Weights of a small image classifier: activation elu.
Rows from block 4 of a small image classifier, named by matrix and row number. Rows with one number belong to one channel. Each number is 200 + 40 x the weight over its row's rms, rounded and kept within 0 to 999. All counts start at 0.
After each channel's rows are labels from the 100 images, of 14848, where the channel reaches its highest value: "top examples" is what is common among them. Only what is clearly more common there than usual is listed. The data: microscope photos of single blood and bone marrow cells.
# convs1: 3x3 conv (model.blocks.4.convs.1.weight, 72x72x3x3, each kernel summed), inputs 0-71
# convs2: expand pointwise conv (model.blocks.4.convs.2.weight, 288x72x1x1, transposed), outputs 0-47

convs1.61,185,150,210,231,228,225,266,177,185,268,116,196,252,179,226,224,213,267,178,240,205,221,258,211,229,258,179,158,140,216,107,196,186,184,235,199,211,193,199,211,176,196,200,174,185,141,211,267,166,272,177,283,222,175,204,242,277,178,261,169,221,258,254,166,183,237,137,279,208,202,209,217
convs2.61,138,189,208,125,200,186,113,253,182,216,183,203,211,166,206,190,225,175,202,190,87,239,253,273,199,170,168,224,177,146,225,169,242,141,206,216,135,294,188,209,219,185,256,205,195,153,154,256
top examples: smear: peripheral blood

convs1.13,155,156,197,159,233,247,228,221,229,228,242,198,182,168,171,179,224,252,95,152,236,127,231,150,228,199,124,221,246,188,262,128,185,203,243,190,145,224,127,139,190,226,177,245,226,184,192,244,183,211,256,185,170,262,227,269,173,228,219,189,170,205,179,126,144,133,172,176,208,215,230,207
convs2.13,248,229,219,217,242,191,256,180,205,227,219,95,200,217,209,206,233,196,198,273,296,213,270,226,208,177,173,212,209,169,143,236,185,256,176,284,149,180,223,199,240,173,271,253,237,255,184,161
top examples: smear: peripheral blood; cell type: segmented neutrophil

convs1.8,202,167,235,217,186,187,166,146,178,161,153,201,155,112,251,145,233,210,238,126,199,206,213,242,232,199,165,128,232,169,287,247,262,160,203,166,189,242,201,267,263,135,186,156,191,162,224,269,254,232,217,172,255,259,251,164,238,187,243,202,237,200,195,202,256,250,221,212,230,215,160,203
convs2.8,203,159,300,222,182,201,218,196,261,243,203,188,208,167,134,125,222,203,200,170,150,232,125,259,173,263,290,196,182,269,223,166,147,292,223,219,231,248,300,220,176,165,200,190,218,176,173,171
top examples: smear: peripheral blood

convs1.7,186,158,234,179,249,216,160,232,247,192,195,216,260,218,258,261,104,204,179,238,207,189,205,216,241,275,184,174,187,213,241,230,181,192,139,193,233,243,151,238,248,159,235,215,155,270,178,201,212,220,88,196,260,208,226,202,261,205,164,278,248,205,212,175,166,145,155,179,276,236,207,175
convs2.7,193,164,182,208,209,227,132,256,221,220,204,178,221,237,169,214,117,152,122,173,171,191,202,196,210,197,168,132,213,154,203,214,232,207,246,246,241,194,210,239,224,243,257,207,204,269,216,158
top examples: smear: peripheral blood; cell type: segmented neutrophil

convs1.41,184,262,263,228,204,157,178,181,165,190,201,325,160,145,221,184,256,208,196,286,191,199,205,197,220,225,215,220,210,220,172,151,224,236,164,284,145,177,183,152,251,227,191,102,190,190,203,248,238,239,199,146,218,244,176,227,188,166,222,161,201,225,175,175,158,260,275,235,228,214,134,165
convs2.41,216,193,243,165,206,213,265,212,137,236,166,170,135,191,195,181,132,196,169,188,193,216,147,160,214,273,177,226,229,220,216,194,218,213,193,238,232,183,244,154,194,114,180,200,194,196,223,192
top examples: smear: peripheral blood; cell type: segmented neutrophil

convs1.18,184,168,210,173,196,82,207,225,222,197,194,243,87,198,195,188,215,227,137,154,162,190,150,179,198,241,164,238,203,278,195,163,247,132,251,183,232,214,146,215,195,182,172,140,178,194,176,211,276,204,163,175,157,124,156,147,172,239,165,195,185,181,211,158,143,237,183,122,222,168,172,209
convs2.18,195,154,154,133,200,176,186,198,197,261,323,160,139,156,259,215,253,196,72,229,242,152,204,211,240,201,192,186,177,202,231,199,189,193,256,207,199,196,214,186,238,163,181,145,184,100,137,194
top examples: smear: peripheral blood; cell type: segmented neutrophil

convs1.56,188,227,233,218,162,173,198,222,169,246,176,219,224,131,212,212,108,158,213,227,203,219,197,276,251,165,252,188,292,177,211,192,192,179,171,190,191,174,193,236,230,222,218,127,234,159,188,192,180,205,111,200,136,142,234,210,196,187,259,256,152,312,225,233,203,261,196,246,242,200,125,219
convs2.56,182,241,207,214,214,239,300,210,199,183,138,170,165,232,211,222,183,206,284,159,170,113,217,182,178,149,217,173,232,214,213,126,193,212,203,272,254,140,218,199,191,226,190,221,177,242,132,172
top examples: smear: peripheral blood

convs1.30,222,260,243,241,267,183,166,183,194,211,232,150,152,92,158,169,287,170,227,244,151,224,270,205,191,206,210,179,212,183,190,148,169,232,166,246,197,166,184,154,171,234,255,264,184,243,186,215,158,175,249,251,219,160,214,174,261,210,200,186,125,192,200,192,161,183,258,247,157,219,197,290
convs2.30,137,156,214,191,195,272,194,175,201,205,220,163,171,172,197,141,246,186,178,257,268,275,223,155,209,220,164,198,175,197,232,249,88,206,186,209,137,236,181,209,182,232,188,196,217,179,220,211
top examples: smear: peripheral blood; cell type: segmented neutrophil

convs1.19,232,238,250,157,225,206,194,233,159,177,136,181,194,233,221,180,158,237,270,151,181,171,256,201,222,256,196,226,186,275,195,191,207,129,159,176,217,221,158,188,231,231,236,144,260,209,210,271,171,169,192,220,192,170,172,179,139,252,162,222,242,164,272,270,74,181,187,165,190,238,153,213
convs2.19,209,230,95,181,244,170,247,208,201,201,161,187,182,177,188,248,244,200,238,175,205,261,155,220,194,200,250,199,191,166,204,167,170,190,218,230,280,105,230,204,197,209,207,153,129,251,163,195
top examples: smear: peripheral blood

convs1.46,190,199,192,158,204,216,196,209,233,136,165,230,185,131,184,245,228,175,150,203,171,204,217,215,233,235,192,131,236,224,208,151,184,278,206,242,207,133,128,170,244,241,138,242,225,191,262,197,138,216,185,281,184,188,162,209,186,206,192,141,239,157,183,237,238,304,125,279,248,232,210,206
convs2.46,135,248,139,287,194,173,177,221,240,177,178,199,260,144,206,212,228,273,179,170,115,248,256,203,152,166,199,231,191,274,165,168,265,142,214,165,221,266,208,211,224,158,231,196,192,268,257,227
top examples: smear: peripheral blood

convs1.50,216,215,222,214,166,209,186,247,203,124,239,171,209,183,160,203,185,220,192,177,180,176,208,325,174,138,271,165,238,126,223,163,177,184,180,225,178,220,219,233,194,178,239,174,239,204,309,167,201,156,215,254,114,241,221,182,79,184,165,192,213,181,257,183,219,237,207,191,226,165,169,243
convs2.50,166,192,151,272,146,181,287,167,156,138,182,183,130,189,242,202,207,128,221,268,180,199,195,161,175,229,206,209,218,197,234,196,146,249,140,157,231,234,221,231,204,177,269,190,266,142,209,272
top examples: smear: peripheral blood

convs1.60,156,191,185,146,222,280,196,121,286,171,198,268,209,202,205,240,222,160,202,204,219,258,187,198,196,159,202,107,181,227,267,171,214,203,157,230,147,230,136,202,86,179,166,195,218,174,187,145,231,191,201,201,182,154,219,229,189,181,251,163,201,140,172,169,279,220,265,234,250,183,220,214
convs2.60,208,191,292,224,181,237,141,228,156,247,216,196,194,207,237,208,147,177,225,138,166,263,185,186,178,217,155,176,108,199,186,198,145,209,230,213,191,111,232,212,219,201,265,194,180,212,212,194
top examples: smear: peripheral blood; cell type: segmented neutrophil

convs1.4,217,202,220,175,252,187,162,234,97,224,197,241,223,146,200,185,140,221,174,215,156,208,212,247,220,215,195,201,274,187,284,176,200,199,184,179,206,159,270,196,277,185,270,82,232,146,175,190,236,184,192,187,221,252,232,182,149,163,212,250,242,182,186,176,216,233,252,277,201,197,165,129
convs2.4,185,221,160,228,249,241,233,171,199,173,197,195,204,202,213,225,172,193,193,154,253,179,228,178,227,238,165,175,224,220,255,175,182,166,78,170,182,214,283,181,209,190,184,228,133,217,202,191
top examples: smear: peripheral blood

convs1.32,190,167,212,150,214,188,143,215,249,226,166,223,188,153,180,148,279,243,176,236,191,192,227,185,182,257,156,180,187,242,126,202,197,141,203,138,220,218,207,189,201,272,279,192,221,151,220,198,158,223,233,201,123,128,157,185,228,244,149,227,300,207,210,168,154,223,139,261,190,133,199,241
convs2.32,160,188,199,185,187,197,211,187,148,180,218,206,179,164,234,267,207,224,240,165,207,300,254,217,232,189,207,138,230,227,174,215,188,187,183,212,195,307,171,196,170,176,219,250,150,242,152,244
top examples: cell type: segmented neutrophil

convs1.21,179,140,203,159,186,192,201,233,142,200,234,214,154,175,177,212,171,191,163,238,147,170,222,151,243,266,152,214,167,232,160,96,128,221,143,113,162,175,143,205,168,145,241,300,248,234,174,179,140,212,126,172,145,187,171,182,210,219,222,186,147,185,207,170,198,198,166,224,170,212,223,242
convs2.21,186,203,197,208,182,182,175,196,157,181,193,212,137,127,199,219,190,217,220,118,167,208,173,195,154,265,180,179,251,245,205,164,173,246,206,220,218,181,194,303,273,285,208,195,257,186,239,186
top examples: smear: peripheral blood; cell type: segmented neutrophil

convs1.25,242,143,195,273,218,153,221,176,261,211,278,250,181,145,230,245,218,128,122,221,195,225,239,156,250,222,172,188,182,183,244,197,194,245,150,180,240,217,253,150,220,137,110,225,151,196,195,210,203,210,136,93,217,169,183,220,183,140,181,183,186,233,201,209,152,222,191,162,205,188,249,158
convs2.25,172,215,255,193,245,236,271,186,245,256,210,158,224,207,291,226,202,166,119,192,176,180,257,247,216,224,156,185,175,243,189,185,179,215,265,138,213,196,235,192,152,152,154,232,260,230,196,186
top examples: smear: peripheral blood; cell type: segmented neutrophil

convs1.10,162,235,203,108,175,230,151,194,234,199,147,199,134,163,173,167,191,223,225,190,149,161,148,206,193,288,153,230,181,187,160,145,196,192,198,193,171,130,78,154,183,174,247,212,184,208,185,244,208,166,125,205,148,201,168,193,234,206,215,202,241,234,169,166,151,102,187,207,169,193,189,274
convs2.10,210,170,231,193,184,290,261,222,230,201,186,203,249,220,237,171,168,204,199,228,266,191,206,185,200,230,148,224,265,232,235,227,289,207,225,311,145,124,196,196,287,307,233,161,242,135,156,162
top examples: smear: peripheral blood

convs1.34,185,163,220,145,214,246,212,144,142,192,269,196,227,231,172,238,246,269,258,187,200,197,252,181,246,227,214,270,215,214,191,237,175,153,222,105,159,217,223,249,170,231,200,231,198,237,227,170,174,253,214,194,142,254,219,167,268,195,287,326,196,185,218,231,197,233,188,216,176,245,171,191
convs2.34,275,212,215,136,231,134,166,223,250,168,274,200,255,213,209,252,268,160,203,124,152,155,183,157,188,216,206,208,230,216,150,143,200,222,128,228,198,172,235,175,226,170,150,198,137,179,181,162
top examples: smear: peripheral blood; cell type: platelet

convs1.3,161,241,234,164,147,210,189,193,185,188,195,186,177,219,265,202,125,147,220,195,231,199,108,182,276,140,218,222,172,159,176,204,238,237,211,226,151,159,132,178,203,248,199,225,189,177,192,270,168,196,93,194,131,267,202,222,270,233,166,161,229,267,236,271,242,195,190,189,185,197,158,167
convs2.3,221,138,132,221,157,182,146,159,225,210,197,174,233,245,228,199,164,183,248,201,230,140,126,146,165,226,253,223,216,255,134,163,255,237,94,210,205,189,203,212,171,286,140,160,227,189,227,114
top examples: smear: peripheral blood; cell type: segmented neutrophil

convs1.67,145,254,237,184,186,228,184,216,180,184,244,167,136,102,148,226,235,132,230,208,155,116,200,209,259,174,179,254,128,243,147,206,198,260,186,192,156,157,133,135,179,227,184,268,151,153,201,207,195,188,154,186,217,203,162,194,201,175,157,224,220,238,111,267,174,229,198,229,188,222,217,197
convs2.67,232,192,262,197,273,201,146,151,211,245,194,156,175,166,123,189,206,198,251,130,221,180,179,203,121,244,211,144,212,211,157,205,194,188,251,245,210,245,221,234,137,248,223,274,167,273,198,243
top examples: smear: peripheral blood

convs1.20,192,195,148,189,255,169,212,198,181,250,195,202,199,217,189,260,163,175,212,253,189,169,239,176,319,143,224,241,144,254,155,142,167,135,183,219,192,194,163,159,179,203,159,204,184,252,217,233,177,238,64,210,198,129,188,172,154,221,247,150,156,222,182,241,204,147,207,212,246,177,171,238
convs2.20,233,202,174,262,224,164,243,226,188,206,161,185,195,258,223,167,233,206,207,192,234,136,165,181,197,227,167,204,172,224,202,126,196,255,166,192,195,215,216,265,158,211,199,235,202,169,225,234
top examples: smear: peripheral blood

convs1.14,207,168,179,219,139,161,194,182,273,198,165,214,214,244,180,252,122,233,272,220,144,256,198,233,280,256,181,159,209,262,180,211,222,94,150,267,195,193,182,237,245,264,195,179,240,212,215,256,153,204,171,225,229,165,221,282,151,180,207,278,225,180,210,207,172,203,202,200,219,219,235,236
convs2.14,236,203,187,164,205,229,179,197,230,232,149,232,159,249,231,247,181,135,198,211,223,272,210,254,230,154,175,179,239,269,195,204,246,173,231,199,179,234,258,212,161,228,226,271,154,323,197,206
top examples: smear: peripheral blood

convs1.55,177,229,164,213,177,206,192,241,217,242,181,208,247,114,218,182,282,194,157,164,229,199,231,277,137,281,245,183,208,164,253,154,201,126,197,179,222,253,278,198,212,164,201,216,188,207,189,134,162,172,199,264,236,180,193,233,243,234,219,216,228,213,97,129,226,156,171,199,188,239,242,149
convs2.55,233,136,189,176,179,206,223,191,251,167,267,216,121,240,291,187,127,251,170,212,211,226,245,189,173,245,245,181,218,236,140,260,211,221,206,154,170,158,201,229,168,164,156,207,250,269,181,194
top examples: smear: peripheral blood

convs1.49,212,247,196,213,229,103,198,248,187,222,288,259,182,139,194,181,201,226,199,225,170,181,257,185,201,233,267,197,117,188,172,218,166,177,221,188,188,246,220,257,223,199,192,247,227,239,166,178,214,122,229,223,172,247,154,82,209,136,210,232,187,132,198,210,116,194,206,179,155,169,163,189
convs2.49,155,227,122,208,138,201,245,199,158,216,211,274,256,116,178,191,238,273,203,255,166,207,199,237,252,201,175,149,186,178,204,172,233,229,218,175,162,214,209,214,187,260,204,276,166,237,239,174
top examples: cell type: segmented neutrophil

convs1.17,221,116,105,266,208,220,185,180,163,222,196,218,167,183,143,192,164,203,259,185,223,257,166,192,157,251,187,214,184,196,147,264,191,157,179,141,192,292,158,175,195,143,199,146,187,177,192,217,181,214,81,84,212,214,192,208,225,185,257,187,230,192,191,130,213,197,181,182,182,182,195,190
convs2.17,182,197,204,106,242,192,187,169,211,198,185,211,205,152,203,212,186,137,197,189,163,199,164,170,209,181,231,269,180,216,236,204,172,151,166,176,184,191,275,199,144,218,196,229,237,170,152,204
top examples: smear: peripheral blood; cell type: segmented neutrophil