config.yaml
model: "image classifier"
dataset: "microscope photos of single blood and bone marrow cells"
train_examples: 97085
image_size: 32
grayscale: true
crop_scale_min: 1
horizontal_flip: true
translate: 0.12
rotation_deg: 5
targets: ["smear"]
num_classes: 2
arch: "resnet_bottleneck"
norm: "batchnorm"
hidden_act: "elu"
drop_path: 0.1
depths: [2, 3, 3]
kernel_size: 3
stem: "single"
avg_pool_shortcut: true
widths: [192, 288, 432]
label_smoothing: 0.1
loss: "cross_entropy"
init: "xavier_uniform"
residual_init: "none"
optimizer: "muon"
muon_scale: "spectral"
learning_rate: 0.022
momentum: 0.9
nesterov: true
orthogonalizer: "newton_schulz_5"
adamw_lr_other_params: 0.0015
max_grad_norm: 3.0
gradient_noise: 0.3
max_steps: 23500
batch_size: 384
epochs: 92.9
lr_schedule: "cosine"
final_lr_fraction: 0.01
warmup_steps: 4700
weight_decay: 0.007
adamw_weight_decay_other_params: 0.01
Rows from block 2 of a small image classifier, named by matrix and row number. Rows with one number belong to one channel. Each number is 500 + 50 x the weight over its row's rms, rounded and kept within 0 to 999. All counts start at 0. Numbers have three digits each.
After each channel's rows are labels from the 100 images, of 14848, where the channel reaches its highest value: "strongest on" is what is common among them; "peak at" is the part of the image that holds the peak. Only what is clearly more common there than usual is listed. The data: microscope photos of single blood and bone marrow cells. In brackets: how many of the 100.
# convs1: 3x3 conv, stride 2 (model.blocks.2.convs.1.weight, 72x72x3x3, each kernel summed), inputs 0-71
# convs2: expand pointwise conv (model.blocks.2.convs.2.weight, 288x72x1x1, transposed), outputs 0-143

convs1.66:557559514489569423521466498547455520510489445418553557514416399427475467596586529463470393412514494448500458495484444551480541512408488474542448511499471564448409520486486543432530412532475441539453426445511488485501
convs2.66:514478540513429441433458459446549510539487563511458509481460519485529485605580523528479526536502491472474530534464476464548548524547425463511419503545516526449540563498511477506513487420503512542469484446506605531479573546439538510508512436551504549490397517428581454487510455502409520546469427614547491517537549529462469493555479381494508458433494505445461473523509513488456528434516514573485481550545571519477518439470556581434579
strongest on: cell type: lymphocyte (35)
peak at: top right (34)

convs1.56:479507550519543469478473465428500523481484449496500569561601498537505581551597437523513570580433473535485449499602481469523503502594541429568601558519482450529535476593588478479496499533538424608500427484500509563493
convs2.56:470575549637579544462460437422519531462486564502465475530408469425580542423391532535542452482480540507613428579578527431493588465467568482605560427494438508450436502516475543586533461470537488405514519558471533499470522550490516496522426566536407505520496564420563532483558513472466497526554471490483539556539508472447554500413444513488610480553473435493472525427479587451458434544411563445463509519519507501512471573486540473479570
strongest on: cell type: erythroblast (55)
peak at: centre (53)

convs1.2:504446448456484462536503472513505536491535576433502431485456543552549506491462529567523428586483522474459572484507546456458506481461531568535453577493540498421561607641439537555505533403448530545475607563528429469505
convs2.2:454486473506473492495416514429422531519514519522491593524509461427550515492527523432451594544538441468530527549422453559499491413487534558482503463677511468541475514493528472571423540522518434451533544436483536507416496451445486533476515540446470478510409548457439583459458454500553410425491457501543495582598490550546451486443590509557547575448586521565551583502513547465523534515537487485548594541432433493460515458630416522489450
strongest on: smear: peripheral blood (93); cell type: segmented neutrophil (42)
peak at: centre (42)

convs1.63:495456559464487487474483573514572578577533531541406547587600507472518517501538484524511582513545454499486463496588503521480621491538588467564588553519414476565511452495520519491499456518569472531503384495440550577451
convs2.63:528489465438516487507462547453448515486497634538488426497507501541619482533456458584517523556473435438385486418531575568500579455516482592547489475530504535485462472465560538477469404466445518512538501573473575554578604499487540485496454516564531521569468570492489450435521510462445436510571531485512445522539544519456625540499546524489438383583517550431529526540484512439579510578451490511538498464523493469438475529482345477483436
strongest on: cell type: erythroblast (57)
peak at: centre (57)

convs1.43:498553443521475469511498547488543528470492377452519466501600556576576491494571624534527523564512437407428432529400558549568493452580554484472564516468444527499475457526544487425531479454467467526534481438526491449556
convs2.43:505474484559479538550571464488513540387555491582503428475451454561515435559499491577447507414425455424506522541536585474388534561559441478408480525423516497546471528542487478424535500488535524457482518495430479504467519403482440529498485421552598464490539432392490507496490478493417434474504511545472400530499568402400501542532512465461485472545598488530503492466450557578547480508563487482563419579511503576560447424520522585388479
strongest on: cell type: erythroblast (34)
peak at: bottom centre (42)

convs1.36:489498534541452492499475445525527445540491508494515555553469523482486501548487466480519524461531486563541547502630526442466512545513586449572553452509403459611521527542525529563601492566626390435538416519453538556458
convs2.36:440489438445531482486417483431504434489448549547533421558510452530546518518414457539516494560495528485463527443504478411499418538498582433482531532468491498505510473520564496541510391391446544519469475454412471456577466554540588491615539500538465427432488493432520466517500490503546561574428496530524557487431406461480567580475420486485549451577444510540516436486523583417454405450437397427489472520439417505551512419485556499486569
strongest on: cell type: erythroblast (56)
peak at: centre (48)

convs1.55:502484498451485452489498485400474474411470474490533454419449552544483580447444572471564477455441506416442507484493535512529513530483412438438516532537553503473491552496502470487465497538482514674431439514441456539363
convs2.55:436487515437501484461520360498388533538543511491509527502505507499429403442451495434480526601543479476535587461478474557477478514442486378497494487494372434510529546541471495484521495477564544447464524543516481591446513424511464426455493502532433507550573406523478612440515515458495523383519493465547523437441453471626463513463515462532467473544462593411364475450409450535532532446472442482468434537576500533514530491520490459490508
strongest on: cell type: erythroblast (40)
peak at: centre (74)

convs1.27:481587525567457514469603504514576553502628489471543473564412491437505519551461538518458449466409420495485518458482445495450510553490495516602566450438539587433485413551560521541432562491525511520474519425473549519505
convs2.27:430459498532503450466459563561555461533465583403476438546497587561458503550382502503605379519591470446541450443503384517468501518479516524549576496526420464478519556569611465527539482407471473489519464455408472507360521495498473566492476432513443507514493539475468471517425442530583465550474481478446585466489453510547512480443463527538491551488570444451546457458518407505507526504436542537558556516438524556464513540589520484447447
strongest on: cell type: erythroblast (37)
peak at: top centre (34); middle right (28)

convs1.32:459512474567535492454459494501469430469492537433498563416411494460554477571555544498499490479528564481478456453456512496446502474427444443436428660542552543478513549503552394525463480472453549528484501523540383520601
convs2.32:579542520564563576516581474452527551526470538412430507472404434529479485475514461488477458447468496492479458517526522480533476466419442565496498527560610490416423551537518506530442506489415588487573482534473455522480420513472489479440559471574521512537567565571529463483519454564478501503486521495452555484487486561451531502556465534449497517506543547562531463519496466615600407575548513629470481499421499587509470495501431480462478
strongest on: cell type: segmented neutrophil (49)
peak at: middle left (38)

convs1.50:551456443484458440483503542431469524432422541513573509596385541511501549455417405529553498483483433498493566398524602469543489529433500485501584504478579449497483514510486451533433497452571555589450477500496478429481
convs2.50:603466515477551432407504449507555437472456483478582480560511499469519566459466465520428600535520518516435506526576464546498489465498580470631422500461450577513532569503517545531488433530481525530477482543518437557478391579569422451473542471524414521533581542574553485572433535526511450436528519487453497476528541525562514535568491485460449464552460535492377567591558535509362449509509506458526582513518588416550491568574521416571481
strongest on: cell type: segmented neutrophil (79); smear: peripheral blood (59)
peak at: centre (49); top centre (27)

convs1.4:576553468500557502567555514559401515452566560476467470518480452388555550536420382517458383500495444545561477461540555514444397516471440546529464452435523510497496507519447420546454471468454493477439501466532556525522
convs2.4:507521423476499459423444450538508429413489394613545436531495488465439517535566502457384459517499501453518454554605599520461527546519484550522504535537466503430518456560499520439513513482557494497474499505513618556491536506503593432518523532457489552462461474511510582484602516432448565523368556560553538501497525535524496505411576564556545571497458487504481432554538502511486474431552470496402556525485561514499526608506534459439502
strongest on: smear: peripheral blood (96)
peak at: middle right (40)

convs1.0:511578560522540544437564503446466506479550595422586456483492466498502592509478472540450469493477505537430529537555511424502433639457491522444539473461548514397465480488554562558456492517523589608413531457491524519493
convs2.0:494576510504521504444426546382509489536399507522504470484516465480506494495482540503584596477454566577496430444403446555473412543522526468513487530507552508420507551544542391543523569388583502606510541556491492560517394545413449500520469397466511481513433533502482501460524492443475540539446518478508547530568553426520546472577410496415496459444504487502507507514510504475495563462558528451427518458539551524558510430459540499569478
strongest on: cell type: lymphocyte (35)
peak at: centre (79)

convs1.45:560457455477556484497451422502553514587476560504492545492529578457460428556492516385504555493613597505505468480462440496465516540493492558510432609494459468481588505623442533564546471464523536561436542468438525517488
convs2.45:451451539471457564428468495617467520486454483537540473490539533537464490576589403565507590529585526559508630538452483475476559482527600548497518465523552469503516421532534493514480544500476619582487486514491508497488544525481550454486513501530526429514404494490447479428510579447586457466494473497488514512576464652541570482486507501517553642531443575499546499472504530399451534517488459542473483504516559518464490508462547479541547
strongest on: cell type: erythroblast (36)
peak at: centre (59)

convs1.15:466535459510503460463516573494545570558437524424578467575580559544472602584467517526519483513586482479470480523556543488606512509481514546441638476474527470484586550464522526499496507544543539629443566473500529468535
convs2.15:484482542548482398547411475593565559509575527575527484482509435602454522652588394431441549502477587578557499513507518477479501481587435443474508457512491535519439425412496456588583501451543493620482476494444429507528510450520548524502549419594518548461502548508482509463531484503602514492505428551523493538554551556566492453514507465506545442494597398491444439478543507486558510592540497548478484533459442524474504516527447583477599
strongest on: smear: peripheral blood (61)
peak at: centre (31)

convs1.17:498414525552560581569504481504450515540409490527413485521434495532571530479445420527405405513509443474543451458555583514415481543469552496526472585535456499464492500535469490484484535505466546383603524551566433464518
convs2.17:463464540539504434551532458525513466510524487485495515567601522435546463478437570419472559476598468465534498464530531514544477497427483455570498445557422516489506475425413550408475529526482447444498548547614534388507544562498423491455489391472501525510489574491501453494554500496585621470480463451425527546506437595574454533458455491540454489473542469566449523451458492451465471540537525473514516552568514515521503588498461520420553
strongest on: smear: peripheral blood (42)
peak at: bottom centre (44)

convs1.58:380550489605568456426569573587495532492472453503490531601488501423532497469556541521543519481412501536546522555445483479508515544558528561522511447493509478498486418591544553617472532503554492510490502505551539417591
convs2.58:430501493540498439626515475475477523497558577531508569510445494475512579534530550493633473519466498458504503394467406482494483402459421561645507573551551432472513462530522582517532478485521412528379387574474474440470491541498461564571474514446515427490481483527474519535522467506500492498495506546517617576517525510475442503439507454474418441526443474450486482474517509503542530512547526476489582423428474609459511515446570471456601
strongest on: cell type: erythroblast (39)
peak at: middle right (47)

convs1.28:464501532515577434587485455515487556494475534593482537539424382450493511475508466493433460435523509504514556549488496601475564568400519474570481485476609441514511455553522580491550414439516521491611587482501498508497
convs2.28:603456570526478491402459436386482541547518362487471511584523522441568537546540454510578525574456591559465431542432425576425559535493586509524557435595464551491435486412539449501561456477501512432594493572486507500498477526422485450448575551560445511461441541495571450464503437444583478547512408497495590528498537513623393554537513550537514546518480576489439514489468492533506393459441433457549398585474466438529341482520483443478513
strongest on: smear: peripheral blood (80); cell type: segmented neutrophil (53); cell type: erythroblast (39)
peak at: centre (66)

convs1.33:472527476530431477474453507562568489494510419383503413651483461496473542547550444480444554527498489448575452477464545464526515535507470483546557481468554599483551597481532505504477558510491461605443444451573445504562
convs2.33:547551486540430485455472487469472555531491475503505425459626569540497449467465550469510448474468561511456543477522543474495594558477479512488505460479466397497462555464496468464636501432483446535495484509532506431486517521486508549468481485518537600504492482479467521575535394510571570502451555498536564510457464484468565400501430468510541433484553502595457472501557466512428537511459495460595498600512434544444543491524494591556545
strongest on: cell type: segmented neutrophil (43)
peak at: middle right (45)

convs1.24:443530522551530476581488437565561549475444577589585522597460470526479529502442430518460567462455410575532465485524455436459477528527605497524559542473451490499528437499502483530449446581584483421553513492550482536413
convs2.24:441354448541516461602475476477520424552531520530405510500475544435497490465609475543417540453521470428459442442485493430501482532594476458554524537520538496489378524536480500487476577581493566476433451567476607474463602560419543428545433480454575626507563518487444457535519477495565471591438478563581565441581489577574580523574534470457408517450548513572538476429511470448532499558450520461523498442531492446540459468522462493523493
strongest on: cell type: erythroblast (47)
peak at: centre (32)

convs1.42:442473500437485556502467443473462522446525536496487476506413602522565506439469486491460386463440441573470561513533539403508423525445593523468430421543576411540473567549558505426540550546519489491547576533497469539488
convs2.42:502513523598528468523467528576542548458586461497518527479556573427542466434508492413407537471498558627461584425488506558420468464423529526560524536521493424466493547540487451542512531496555520556491487440506505544511467563489548478533475450501416533472537500468381443522445509395429430449559501488531556580455459599505392552463497555460576563527490457486507515480534513541550504656515490482578461426536458484463464585490554556411585
strongest on: smear: peripheral blood (72); cell type: segmented neutrophil (65)
peak at: bottom centre (28)

convs1.67:487429407625494449451570447529562493434448630429498568454513473493497430505489465468572488455494519601583604454500507488493480494454496450473482484524465528470540457556519471590504449528632519462495498521476532517486
convs2.67:478553524434578496608473524512455555458476564527519585505552438572540444569537519582590416532550494521465446537536408520452567553519480513568512492482477438531423491564536503541468538528539468564380522470472566392442389491549563460457500520530549485496474620495438597665498496417513495463576564495632504519506488506503469602454520475473408495510457495504512453486520476460505385470486522499495523568512471467531556598448607464643496
strongest on: smear: peripheral blood (80)
peak at: bottom right (34)

convs1.57:528508528488423487402529441581543460451527464516521469524523469502455455550555469386547444423493479445630551563476540531515483487516463422611537410463492567516468545413464444524479501507473516557491481423500513456599
convs2.57:500505496466588509432557612451499480471494597488472491401498466541535546545548440496553587475568493512465495486616455504487489559511463594454489338445482587472487536538542510509507567443522566497516405546426483514480482502503490486450443444600598433599436538470462595501495517513476508438488457454472496564504618457563511557443408444584558459355460535514401500453458493519539400451543498519511520467448483527542498448404460487481530
strongest on: cell type: lymphocyte (35)
peak at: middle right (61)

convs1.29:452563419594528552603543564495517535586484404522551555543612474525490475467439466470496616536522541518489475446527540531506547496511515520475522475445438520591556486514504489525589548548470498535497411574510600467454
convs2.29:564603472392448501537458543518453580481585474549483530494489530482470603506507467416401497421508466460432534527468465519417486519513491427487560550423497552397562406447491527547439510453481448543506457552516466471521508399465481570474469509459546669428563522463431527532449419446463503610519542455500573477597479525566549483517473525505457431515493473450555500473600581557530532442525528515461459481525448558506463478579534470472535
strongest on: cell type: erythroblast (44)
peak at: centre (40)

convs1.22:463513482498529525492564542567534459475531476444532523673495426435511495477461368566427577393464478519497532482554404472450477484495538523586612455475533483482476469437507456459496535523541421532520519479521489481549
convs2.22:492495498551451469548495536564567467499497495439515511458527554491477456444454447470470519414507469574543445453539442457532544537480447532571535515392479449447452511465556525517510536488444470519487475487468589461510469570465483454483457559483565491466525379494418502397400434515550599468477470555443518489508515414464555486436424542446454510525569555540510458555538573519546505460558399496610466459515450468549515472447397489504453
strongest on: cell type: erythroblast (59)
peak at: middle right (55)

convs1.3:467502518462450499503532411462563582512474466546488426553553435462467543485491482482492470574581390510500475414475478463590530497584529447538551471512407523592439404429456503562497508504521399496534413482529475569531
convs2.3:541587532538478481548470597453634542550489563499517434452506502480423479463546517534428397553535507532510494537457508471551469548523469433483526569478396550480517564524459491485420597583563472618495526576534472561528537453523526600513462491569490480478530568550469461525510442491480506563506547571444569478500528550505590527472486601496506478522467509417505436542508501588520463549460567555531512478539516463480588460427526495501509
strongest on: cell type: erythroblast (51)
peak at: centre (44)

convs1.61:524583603502460457485482491506524580511515409559577557483564492489539553513572596450468531538537562490488516534434472456450554513593611393517510546526518510450517460565516530548561448507510464516572457471498621543480
convs2.61:438466608543464512574446569514565571532492371401615514495489434473559484497466528482466429496512529483514489442506528469429498547531568457487520471425551360528408459545516539540502543416476500497448472490500412543600528502454525507517496538538479494462459543481486517507496430525509521507464519482522529486475430540478539477523528528522490592514554546501565449575521452437420506486431459496486485487500441583481495495487513485519484
strongest on: cell type: erythroblast (39)
peak at: bottom centre (46)